From a checkpoint of a small image captioner: encoder arch vit, encoder moe expert_choice.
Rows from block 2 of the image encoder of a small image captioner, named by matrix and row number. Rows with one number belong to one neuron. Each number is 500 + 25 x the weight over its row's rms, rounded and kept within 0 to 999. All counts start at 0. Numbers have three digits each.
After each neuron's rows are labels from the 100 images, of 14976, where the neuron reaches its highest value: "colour at peak" is the nearest of a few named colours to the mean colour under the peak. Only what is clearly more common there than usual is listed. The data: photos of plants and fungi (iNaturalist).
# fc1: MLP up (encoder.blocks.2.mlp.fc1.weight, 768x256), inputs 86-171
# fc2: MLP down (encoder.blocks.2.mlp.fc2.weight, 256x768, transposed), outputs 86-171

fc1.470:533512503509510466506483506496506487539505527508507508488472515484505488535525474514478477515519493515528458511453502464476519494515496536454535540447505443505505494463473545526489505469474486513482510506508488501475479513506485511516529468494480492493470520
fc2.470:505488495495445485524540470519510501508499491439560509461521498488482487494527511480483470535505491471490488503503494522526430515539567493524521466458485433479496491462488438470500487437489490562484499488455500491498481502516534489483481509496460494526486507
colour at peak: purple; red

fc1.648:465485524492497565497481531456476493475525518491501511523440485451496460501536482541559557514497523491513473506534510489526482487465490494470501500477472518504522504521472540507524492540520488487454458478541513488486478478487488494510489535463503481443514490
fc2.648:516534469528438503483500486501496521509513550477524519516485550519520496507487516468505515478494546546452510495496480472516477484495468485521500509506483509492491516522452469527523438526493477490502490510532489538494501485526514493487486509550493511535458490
colour at peak: brown

fc1.613:467526519439517501549501488521508492501499521490486481491526503536505498469506486518521498475500524487487494521540506523512474545475505502493508505516498527508520506480493492539462505491491515509519520499475468524503510519526521465445556462492524486541425512
fc2.613:516507501503540490521498513496505493531487521496516462490523479509489502526504497452501494482476521500515481539505453524490505508511538548500507509462466497489503495499492512490543503477508500511439525498494501491502531484481536519477495481551503536518498526
colour at peak: cyan

fc1.407:484506492502506497512510518465532431477500498506502504457536484528537445490503538515476484503462488450475483525482492511505493549521504542492481537445465470460519500507510537510497500535537458514511474482481467461479506507506471484483525505516512491515456516
fc2.407:481472484456456534504480471482522489505518471539537506484469472521491470515483496528494508483444515482513511472495501500474504488499484485496531510498502504462508510513528512465489494448467479469478510514453475469496503534496499492510510484537488533488488487
colour at peak: cyan

fc1.176:430506530486506529493480456517494496480552517517486516449502518537471551480473483484485464545471541471505494511478527484516485507515508462496492479512462511481504531522518470515551497501512472523507468488490558508538513502504540502511495517513477498512493542
fc2.176:490501482502442472500485490512482476549502509504527462453439475510561486556521504505503478540490514527513482510493514491564499525480532554508492505536509523529515511517447514511476489504485482507476480481501467519491489460510554488528464491503533494493509488
colour at peak: pink

fc1.370:495488515510524499522495488512506532477520488470512495533514443488495449499525540441510488505504479525495527499480483465468508501497506461515455515538449484492513488510500508490527527505502470495535552510525505489513516501481548482529543469510475490478495515
fc2.370:526506478516538491493511507478502531487502495502450527475521513472503502494527506483507522466516501497538509536507496498496484501505475506501509527526515462511478517512429506522538479475477465441502505486505468525498499491521460514528475523513464432467546487
colour at peak: green

fc1.506:491518527464473492510503544519513497493503479524531519479507511524530493546499485517521481504473526489502509460532495524474503502559501521481504534526461474509508479527534490511464569472503493494483484496487486513479544535514528468469476504485516503468524514
fc2.506:508494497475482494539509471542514483498555483527581502530496524517469467467513478473468497518477518498478481485486472493508548499501555475477524507509507491489476487537510532492522476465514473486486523540497469459520528539465502499478483450470498485477482507
colour at peak: cyan

fc1.508:517510534497504495523467480540506501493436518529502508462502515528512540491502518523496512497484502505475481503477483502590472489539518475481539482451465489526484514537484527540474482515472520490509482510514519548477501493510496494556524485555492490532507493
fc2.508:452511499506460497464487503464489475484489460535536479473473512482542518495465500493510522497531484522499507504517484480526509498497504537492518481511517488511558456523438487470471490520488468490505518490572516511481482495479525531503496507481486445484465478
colour at peak: pink

fc1.668:521494504461500520494481530584468485500519491499463521528553486482488531454476521483479462532508480485516513500516478495547480542490512533506459500489531503524492460492485506512515501430530520496486522503516525513519484493533506477470470523492505501488485481
fc2.668:487474491546497462490473485483488550498537470520477467461541474494504496499524497478452533480511519531530510508462531516487519481502477503501521498532524524516489483497505479540466491475500490473527481507523483522499493478484457519567454486457517448535507525
colour at peak: pink

fc1.374:519522483483476496494546499543480479517547494491486481477499493507481508498526505482516510508522533526502475525523509477504521518469528516495514501540549473463476508496457515528518513509503533508546517517491482520482484532473508467548485528483491478522527450
fc2.374:539454498504503513498492533519457467544469525544483541514465491503512491499509495510534480491463489467516496508473540472474542452505530496507486494473432503504520526495483498483480536515476466484503482503519490493505503446462490509500530484526436452467505496
colour at peak: brown

fc1.305:494505533477515494491532491548520528490506492465514493510533459509487517470476561527534508511514512489490473547467504533520490511495506484508537499444521450508554430533481485542494500515477497491514491532547476558512471466464500505510487470533461488445502487
fc2.305:511451498507488476517511516508523532486491528556476475499501456476530542514492512496534471479474526440478502523494488489508449492483465515492546534492508476469472500495526441494527480490509521475477534480477467516490513510476495502456527500534465523471504524
colour at peak: black

fc1.363:473527497491544462524486482478520501473432496483514478502492563512470463522494529490555463510491479506510471487509544499515523484495488504467528456537480502529495537474501502525472496512470545509486475487491497492490487505471511476531519465495474525486491452
fc2.363:484512489532429479482517488487495463510527484511502545487522444493489469513478495512487523466478464446475523502517499499502517480484546457485485481512516514485489464506491489509536523495495555506500532515506472428507459484530509464512484518507561520526513477
colour at peak: cyan; white

fc1.163:493528478482479536516484520501496504455528522485466486536517500505551511514513487509477529550503496526486479549541504542505501506531481516475524503558477494503496486469465524500520500492494447525488498504490493488499517525492457472532459478548516503516511527
fc2.163:508458541505471495475521492488516526484520493527506522501474496507468515461508535496542496487494484534515495486466511480540476499490485453537478523501479498513503474530435441459468509491533503520436506465500506522522510498516484469506549477552491514489489490
colour at peak: grey

fc1.744:501531498476552485496493482490503478497522525528519507480486521501448489514505496511491538527490452493426514507468474456481526504440486480496457527511442509476441531484465515505493518506540474487481465523551479538478487474544519510500515515490485553494531529
fc2.744:498506537512473513517490472498469485484467487511486524502491536500516545542509525506518479534480495497505566512513533535537491448495468510492512509503527475540493489537515485476489504492473532474503489478472495486527461515533491533493478434515467486466512579
colour at peak: black

fc1.749:494496529513457500488484512559500526476476516509525505508535508473495516481529520480523472500510530493506483488519501525541497474515453508512546499531507478479476547503509501525524529489508526483476501496503490469522523464485514498544517547531496538516480507
fc2.749:485460466486475534491498543529494519455493497517523481481532474475517489495547489507512494467444506465464512542474529517508509516470503532523509520487499492482495504468486520514535519536506473496496520502488507512465499481474487505533490524509504466472512502
colour at peak: black

fc1.317:502504499469471515523468522504563468486455463500481493480530498470489481518499481485511506505483462475436469522511545475518473515488526509486514479485469491488528513502516524474484519513490500528502466501466477577533467517472525460500522457497492529540494461
fc2.317:496532505507445501514539477475514479495511461520507484516564472488482501558462519508521551498467502460500480484518530546519502492522535509452508502500462440469490518514486495511505541463504519461499499527487491482546510480498514474466510537515541556541492469
colour at peak: cyan

fc1.7:487496490478532507473484506542473523485456499495528490465523512538504479478492521539448492517451513519471489490492548450508463536489492477498502508511498483499538439541522495488544503532492476501527442473462465447493547504516495495459472520529504497498511510
fc2.7:453509513519505495486436502476491513510501509511527489509462470499456492509511454513471470483486506488509519495537421458467525555509552557493529492449492480475515455504491558510474527432524493455485538529502489502499522482472525505481486503519496493462505560
colour at peak: white; pink

fc1.617:513513477501487519453499556471494485526513526521507491496459499469497539485526493462529538483495502527476505515483514467476478487519557517465512535523487531515532481502464540527475500464500476504496518442491470513488488497514534518524504491476504532478487480
fc2.617:508474457491535533540492487514509471539507497517483487497528518508487481505490542511537527519461541527521528463484476462499542604446501505502540471525472488499508478508545540508498490505510483487511465507531484518530493504470543478521512505499468486493479520
colour at peak: purple; pink

fc1.81:490468461493482517471486472498513533491534509489522475497496517498493591443483511582519519499528488519481514479494485499471503504509473511495491470466493550530499495508458488454541470512486495473527500508504513510519537530519498536493480499487523505509510510
fc2.81:499503504510520552538488522495489469482524501514520468480503482494486504516489494459497506502533529497549469527458422483495494478546541480512524510481484496494500489485507497466545508474508468483485500503476484439540523511517537512439511484485477493507533490
colour at peak: grey

fc1.164:495475500451501502532493520495522522466495492488561528482515498477502495505522496497530498511468505538492482483506455469503496479505513494509487455500498504503461518483465536543490478491479552521507539511556469473468537495544489457453472507511481492493486544
fc2.164:535506511490534533519532492498481503508513500490487479519450494475475486492541518496498463507452531517501522505525495540545501550493491506530508547501520477504491445494472482497453485549493477492487493481451534494463497504480506537531500513535503497541458566
colour at peak: green

fc1.451:482472486504472475481464510533500500491499503448520490431505467507496527488473499467507518492553526509459495509450512497482506493494494476470500504493507470496523521483545436537504560515460510537508482488525496502469457518506523492501495524540490506501519529
fc2.451:528507543554473442490489499502499528520462521514495496552484480516571492534482531489514477499484506505544461489471467547500514502468504534555544489491528471497480521483467499514514508484499496543545444508501471513528569472513482506517519483523483527490480501
colour at peak: black

fc1.236:522489467497520495472484481460496505484509450509585504481522514502554524508481517482496502546501485487497455534556513498501533510476498491492479515499493481492488506483464515504505489524527486474485482543506442510474499549494515498506499520479491472498551540
fc2.236:486529526516466518493513519492496489498505512492492516491498540512488479519500516465493514480469506544489510466471510506518486460498502531510514540533477499539462477507466495516521554491507485507517518491517500458519494479526517543509487465537487474511521474
colour at peak: black

fc1.643:537527497512503528477513524532496517479502522473513502490493467503491471515541492506489458516520544506490468493524495481494525483475504469486489528492439478518466453504525525485467539515531482492499496479500455462490500492475515483546460397517511463484508482
fc2.643:557501541461520480511512515503513472476510526516514505476484489479467495492499525506458536524442482478514511466520560494474494465568495498518490482475466485516493479464469524497509502489492527556516505475450491494512450517549517496523510490492457505498514556
colour at peak: black

fc1.495:513509485515538547471524547488476477519471536511501489527509473441515516509523464479493522504473511503481465482483509501509511482454463488484503488506514491521519530492479502522509492518460521537504461490504507511484504623546538460494469468488496490494484473
fc2.495:506484488506555471501470479498484486499537489493495460500476485564534505487459497505549496502504455513499577525490503506535528470522482484502515461494466525527507522482506464518471534496584475494508452489528514522546516469538499505461489486513517523539507554
colour at peak: green

fc1.605:464483513472492537503454503477509472484467519528503545529516469522495543535453467490498502497463503509517480492484458477499539494487449509502458485501535494511453523528516476495484502470485548509518501498543520485499498508531504488525501493525492489504479512
fc2.605:509517475495506461471554462469525514500541528487505452485486505491503461488455517516480530482527510513498470557517557478565490517517480506473537488490477501546478504492511485472502500512497499540497488494485503475484524488552503474466461480491501515535477495
colour at peak: green

fc1.619:490504514514491461466487524511495481526495497517548459467528509505511461503481443452467530526484481478513496518494520524486519489490501505530485462477530456527458464478510494515491472535503532476517524514487485535466456534485484534507546447491531499505476497
fc2.619:517492507523516517534511520513501542502496544506513493488462502525518495537487556527491489457472518499479521484487531489523514507506469526509491523499497477493539509475548529500482508492537485522485519495453539476532495478526507496494488508493532493472499516
colour at peak: grey

fc1.380:519522486484488498502513499519499543491499503518550495528505443447468497520484548495469502457489481461484514459488462513527486460453525480513515495433483524463477480504506511505467523497457508523492532507485479494561488528490486535528527468500482533467481460
fc2.380:473524478496476507467443507520465503495488491476503469498465504454511515513515539519541507491485461480458478510506518515514463490455465500558470512536489497480462480504553467499505493480485496524539525484492472534486488488504467506486500522488518508510542541
colour at peak: white

fc1.424:469450527526509507525504500521500528529497464495494480502516524478504521518490483462478484536489514548499510523544507479503491490506505510504499465546509478516511477555500470459528513488500497521508492464524525471538529500521524460498437476487446480472467504
fc2.424:495506521484521499517472515473490487474495506557496551528459508476541475512473489536561515499492538530484488534488454514502533518499489502505499473491517520484512506536487486501461463478465529495467489508501475500529528518503479530549461488505507510486509503
colour at peak: green

fc1.571:487488462504501457507479538515528528534524518502488508491532518515498511505489498511462511507504508455524517512461506489516494488477420553522489508494476511477430494455501496477500495548492497464455486493498494502518538507522499517511514487522514494496512501
fc2.571:491517461539494487502504497519507516478538491505525484504506500546497473502541446540458506485542453530491538493503470490519476504514511515488520536495462465437559487506543509506522483463531475477498519416525516492499510521530541473501466515430485507501473532
colour at peak: brown

fc1.190:482499517498523452530505485468499460507530464470484476456503546464527482492440499533504483500498503508499443457505519496499464504487515502504537523491488469493517509492485525505452469466474477513460520497503529482498484506505503473516528487515543497500434527
fc2.190:467499478473509489492550483495520508538505481492549512484549481508493514493504499522506484475504475454486445490479508498497527516539542525500542499512502489533497559488507485450514531458469516512451532512459508466524471518505486503487456500514498516550481502
colour at peak: cyan

fc1.304:445503497490533513497489516476485463486491526515483470489533517526541531483473480464517493526490462479479447506474498498497505539464540488443516493470521536485484539480474483534491496479488527528512488491511503500512489551478529530475499540451481514525506524
fc2.304:506481479548512513494547452485504494475525523463519490501485537463515452512457526489544528507500528508529479494472489553496510535511546481513518503490508537503528478513451519485485522494515548524510449544508479515501485475486493472509506504534523472505484490
colour at peak: brown

fc1.6:502456494485507487513495494476467489521509466472482457473537510501515478450506521522528474480473525513484518496529471531483479508486487525489497490488492468475514515495540520533438537442511504498468503483445504506519458535483513495518516442508514476548499503
fc2.6:464466488485446503529516479514518497493534513507521482460520480472485521506520474478528499450483461472512517517503530500499546491531502486462524497485472476473511513497501537469541518516484501467468489430512514492491547476522523483448515499479539569548485470
colour at peak: cyan; blue

fc1.36:537478495554521507490500513495501498483518500489481485470515469527523492494489490505533509545504533485508472546449500501479477541504525509488494525474560501496464485511494506552491517481509505529515491524452493505502521518457484506463509514462488442516496554
fc2.36:493464503527508456465530487545500548505538531509529472536531500465524530533498555504520513498507481505511489523489469515479497498509517523515514500476493479474476513451442474495508481503522552510488493480518482505479500487555487513437512494504510502496481531
colour at peak: black

fc1.626:516508503514487494513469502486547527493470512454520492455465537467473513527471520477533502495469508501524496516495505500495518474538505506475495472508503517501519534501499508560541470504521478440510461465497496488496531513473506431523508495459490552440483490
fc2.626:503488535487467475511472501488475456523499460483489529481473472506507525479478484495510517478518462501506480480507468496516518462502513531465484510523534527464537500493493520532458547528490505502510511515504452484536482522519567503501491529500470499487495477
colour at peak: white; pink

fc1.292:483500499506470468514529478510479468528505448484501537484497469516492495475531477484527505508462523488485483455493487409512523467485502489476494519505468470487473494500482486496521517465519508459507497510492526511470524480500505547497501479500504510503494488
fc2.292:510486534585474515501524515507492519519500453507502502515533481456500567498504512474480450520502479496493470494473527453499500550492478511518484490553464525546520518510527506528528501540451441482550507512535504499482494480537501492462474553513539500506514497
colour at peak: brown

fc1.433:495506477486515482465514522548513527492478516540474506540501505512445534485555486476483474491542495528550516469486456499493478473510559446473472514520574531484440509514457494498526496506493549515560472490512454509460488503513556458483516494501470502473526476
fc2.433:508492479521494497512439468484484482513472504522478475489451499504492482528484500524512550542488502481535507503514530511512540484519499535509511490490462478512483486479525526517441506490479469452459466486537499488517514505450474515506508514495507488471518490
colour at peak: brown

fc1.531:543535532474505495523543509522457530576515498536496519478491533521503496490514542517479532507534518500520508465520547511546490494488525519489478465501520506500487499506530491510478516519552455516506474496480543476513466452510548482482484481522476478492483516
fc2.531:492491459487570483494517476529511498536511527513525473448486455517515505547488488500497471503504515531522531494507495441525483497462499488491490507514473499524482495475510524500539501470502523481480535506485453470452522496447479519496509496493468492452486511
colour at peak: pink; purple

fc1.493:515509470532493455492419484479519571508530467524492548489474498485424522502518475470498478520509532476478481533487508511480498516495516524509529472542505462494521480463558548492507535492486541495513498497513516535509497524504510496553500543502480482509500506
fc2.493:566493500475525470497529486445447501499491491523510475515476522486521522466508526509489481529491443453470508528518464490487474486532513508476495469479522493481490478559502460471474557492424481480526482477450526509546475505509519460508505520525499468498508539
colour at peak: pink

fc1.151:491524539467530559516482517516499518487523461480505508522508499432473524451504529540477463516550521470474515473529522508473486535534493507465493518499494508470473458495500527519482489485534521470460518506468493481455524536515540501507505516474484481504438466
fc2.151:482529506521503520455484486481487534513477501504442546431512481466526476507490486441480506482502492458527536446471502503492481505537489475552491497491508507514493450496484459513488454463535470504513477505526520486501527559478515489505517474470481466546498504
colour at peak: grey

fc1.464:502545497508571500464521527487494496490483461481550490501497459495512527448476503511467500509480509444524543465487501509502472514515491505510507480480515532454486482515504473466522512525540529496492509537496484510508502475489530542529508458525491469483482476
fc2.464:494513486514542507517502550491486547513521508525491523538489496471493520517493479482518473493471503474449535484513533468511506555494473543563483521504499525511470471533534511467527494502510470505498521482492488491495525486537511489480467507484519497514473563
colour at peak: grey

fc1.312:491528491457531522473507461483528499502551518541501476460525491483520512505445551542512481480515504469490499538478470490565498530522530501510475480499475500467507527522485487492546532476500470517501472414477502491478494510493544506507466464439507497477508513
fc2.312:490512479503538476539489474446511495569490530460459510458526457483520490540492573504474510470462528520485519464508488473486496533449482497519506516508509469489493493530515556477482487472521465500507468523516474529492482487486501495524516491496493491505475474
colour at peak: purple

fc1.376:504510501476480507531500506488521452506480488475499479498493527517474478521504508491493497531467480494444521508477542483456503531510535481496503474475480486501464504494541484481492524511505462523521527542480531478472504478517480440507489453505512494572437515
fc2.376:514517523485527519497525459570490509508485506516516524511508503477507481513504497502519482477495534477476516549461542497535460438474500523479514492521506530481512492522453493525542495497484520540573460510447443472498473518463500510517493496513520510468519505
colour at peak: white; pink

fc1.252:522486510496482543561530474514511500505492481486493520452453489505502504500512520518511463520537504497475488554507525492520452494500484491477561483452494541553519484462546462499481536480521465478502512470502520483481520479445513475517485519519528495499472499
fc2.252:521497505528507498476492488460481497493483525538514476460488503538518491502480511529526470561513478484516497529496529512486473457500537491508460481481484497497529540567523477489513500520463500532471458514477465511517527514540481517532494488475485517512511511
colour at peak: pink

fc1.754:478490541527492481484484441515498489526499546526517492506480489523500525504487463486505468472475537515490504545548492503533487494509497470510521528477502481503506524500523508477501506528499479485505487504491480491508523485541505511530466536526506494493490493
fc2.754:462522509503519525530477487485507523534500522550505475477500500508476457536465514511466484505503557568502499512489521479501524466452518522523513526484464465516532468513505489465514489454481501557475476522505501517519517452548487506513534512538477505492501524
colour at peak: green

fc1.126:494522460544508498489478489554479494477523460468482537491499507496442494530494512462471462508535499519461520560512508480456530452522501530512535487497524525527500456492495557513499517474507512588527492512551497509520530511488462486511537531535532500502503501
fc2.126:517522477542514534525485490454491504467488518518481520501495490474492511544517525496476513516520478462494499492523507470509449498509426497476469475534476471525522526512509486508461529520460476510520504497505540480496471519529503548497563475510473513486516505
colour at peak: red; orange

fc1.736:503534510524478493463454489490481527498503502467454511486495483423491504484524522505504448520541530486521537464509502486473510484513487526485493509526532510470509489497508546566471485471536506505479524556507497477500527523485563504494533490519439514451491489
fc2.736:476507528484480489482521504480469537545522484513537531470503512442493494525485491502496482497497511471452510488453482491514504537545521439504507502502506515488474479502488486491472475501490515503470492488559492455564492513496515452516516474507531490561498502
colour at peak: pink

fc1.546:515459508504502491531498547536474504502460476484461515462512501505500485507517531505449503516476534514490459484508485484489506497518551506476481529471537526485515486487524502540478478521543490481483515518481503498499513548456460485519507465541508518465525458
fc2.546:497530502474496480494540458496525444506482510485511488479467528531507476508521502519467490483490491500469493532485519496457517511512491439498530484500485511478470478510528476465544547478503501439529520514495532508479517523545426514526513492554494529488520500
colour at peak: cyan; pink

fc1.178:495480540546476517493503524515484521513497522472516517488449541472542510529489475494514509535499457496499497512506508463489487551511506500516514489477508486485514494527491466511503479463484481508518482502500483493490509544535524544516500514499489528522516501
fc2.178:518463517546509479472495493549507506498464511533543501477468474459484481541516534507486500493501494452504507515530506524515509479487496504499465474567511461460516482491502553487554543509517521524507493475485515525482491464469480519530513469511456511456496489
colour at peak: grey

fc1.49:485482468485495495492529519467483516444530517536440456509573468516469506541506493489490463511515485513486464540517549500480475517455483485518493507521486489541514523502535542508500448501514506501510488512503523473499475492498521534536502412501468528490496517
fc2.49:493489497532546512516497501488519514505524507532457499510477505512472480530525469489505465486514516542482483488493497497450460515525476465520494486530488475485497486534501526483492481510498480492474522535509480541486505474517528496470517499483457478505529540
colour at peak: brown

fc1.253:512502492496512480539505519518476466498518591545508505512545479457437535508492490465494475554502485520513516474507496486476494520561483492515518521524480507509484482507526515493487517500490484498491523498514504489482493542518500510497484482450467523485498507
fc2.253:541503513464533527515484482482494491494494479457481489549454531501496472528487525499473466509499480472489515503497526510478542413468532503499511502481516514518471463488497474505517476480504479482494527510489481522517503487508530496504516501480502501533511460
colour at peak: brown

fc1.393:475553537468500514510522502515441489502506519530501493511495468522524517490549493485509454534519516480512498512483479490461517466514467499463483481444502523492510478535494458492513472475488480501502517563499502466509499464472523468517476500517481488492485473
fc2.393:458517494475492508513515503501539521539505555540502469499448480462499502491470506472525540522490539508519487466526494500524479527489507534503514518499477469490511490457510491436494499533514467493499517528508480487539487501516505482489485522480461513496491491
colour at peak: grey

fc1.89:466514495482542475489498528502481505463521450463513482499490542469500470517468512466470507505453511527509474457531471478548514462467489541478531487528471478504521494544488481474473508490508552488512504488549471468494524507484495490464478481481501507508522503
fc2.89:525483495472504484470511522482484515501510451492566512521469506483525540510499486523488474499520526525502475495484517499519489485494499509486502517527479489465515538515466494497537470492478500475508468540504522518483495479435467527516485506478494489498519484
colour at peak: cyan

fc1.532:483495481518502529474489492523540505538518468473514491505501485499509495452497483524518581491502479507520515503539485517518510498472533520499490498552501451495498482489479490471520502499479488454538540502462489533471504522450496530497504509461526505504459527
fc2.532:525475465496516471490503486487526500523529502491496489446481484493508487519524476460532518535473530521443511486480516474536500496514508480510437503508437488528531482543519516557497491509454495527476493484500462501497482515537539526493478485479492478464493500
colour at peak: grey

fc1.515:492519540536531498542513483543449499522463464490481491485474514524510487506526514507499491528474480489509487469517478489511480497468500461480527495504523458513524521457520459482566513516491510491497488521519510511516487466469521509480509499534502506476485488
fc2.515:474508508546497518474501516505489566493515504514464498531487482516537506490487511512548532501519493534516452516485487525485495492518499488531484483505527455509470479534466480529494536515479490494488500476536524497505501459506495480482450497482473511511525491
colour at peak: black

fc1.82:481465505469472523458497477509464498507507471514500494461491470512498543507491509483482533479505495482546517583522489518510498501503541513485540511528514462545469537476525485545472491460540522485527518470533486477508513543518509534514531514474548477510507526
fc2.82:493482483533494489491515535517490474503426487493469525514494534555515525482504481503493513556502504516523506459540522525532481481491509540491479467503526478503480557511500494503516504476445500533475535524482503522508526446498491494501493472480515460434486522
colour at peak: black

fc1.205:508489473476540554502504462485524529506530500511463489490476540451516523503524509511516513488494522537453482521499518520496536489567461499498512524457490454518453520501467498471483476488515512495479529531496512469484488505525488508429516482482521478467519496
fc2.205:500456527514478498522531483534525469489528528510499524494477505517489483469422525490494485511499474521494514527555527500496495492517508457508508535497501440523559466537504445478519527485498468541504576484496512452511517507531528477498499443507486501480503509
colour at peak: pink

fc1.635:488488472475531491518500486505462477472491512528474504484454506519484478443461472479509520496487506556524496541483502496509519492452546523451501517501521518473478499470492504515533473537439470523435528475543549489481475491560445502518520482508440515458513513
fc2.635:542487507512479518449509532504486472519507482524497490490464469495515502512531500459488482514514517536493484483532528523507514522516488449496514515469480489521441532553489506491529492559494458496500479499503501547479479499410498458504463469472530509526504478
colour at peak: pink

fc1.53:462496468491421494473488522512509448460473517457480499452469516497514501495507480521489502517510465521528532477510530500442550487470501479460509518507468473509491506556505498524495539533489491497522519487487513526488523512514504521469526509477496513485473472
fc2.53:506512482470499551479486504509487512507490508474474452530529476518507482547460506498521494498472472475497515481498521497520549532466513493514500517545529497536516500499473494482458495474434486484508529516460495483526528514472496538512484484507523525527509499
colour at peak: green

fc1.631:505458485535535484517484477520503494509456477483503494516477485472472471492481471482529479495460495459469497561533504468474540560493462525483473497526517467478521478563511499513494497495514490513522499508478488470513476411447496472513492496516503476501506469
fc2.631:498501481470499523476507535490494517485515498531532478521487512497470518533502511542485522503505481478534523502527482484515474509484503534513506493453504527512510490495475512471505525499486503526449466513542480437529516502486468468531477518501554503527519430
colour at peak: white; cyan

fc1.171:463481477490488446498454481495447446510475534512480502539483490495453483449505482491491488528530526488535500513478525494455512503468548518481491510502476458522437484530506504535504488485496448507528542493505463481476532505479490512532515511523538516508497536
fc2.171:480492490514479523463533490478522514521478482435492514558504505521534523519457518474483526525509453486518508508485513519523557488500516451551491502517524526534489481494496493491484471490487485509491507491484526514522548531489543509448467530528567511538473467
colour at peak: brown

fc1.680:491501536512497519513464476508506512532523487508460460500423535492501527492540479490470476522463516530506514539499486474472485480477460478504505519458481471516512487499510511485501542493530477504469492494506514550525455511480525519481518545477501494459502488
fc2.680:471469490505450534489513487488493517491516466488483487495498521508543497511455474516497522495477520516506559528482469510520460489471492553488477521465489494505509477544510482485486518471458486472492505501494460527500456495528480492511534477455552515489506595
colour at peak: black

fc1.467:510530498464476520472506518529539483516499529528512491479486460543498518486513507513459506495485498506518516490513540508482500506487508488489495513506497551489491523457518509537507498440516482472516486481508474533493501505479522484516522462466506478475489533
fc2.467:514456507537532465509527513504530545500480538520495505504509538510458481533506471535504468449516536458486506479533475508496511482485505529526545488493517520535481491491448487479530490489493511489464514516485497516513500490512511533546475495529473520472510471
colour at peak: grey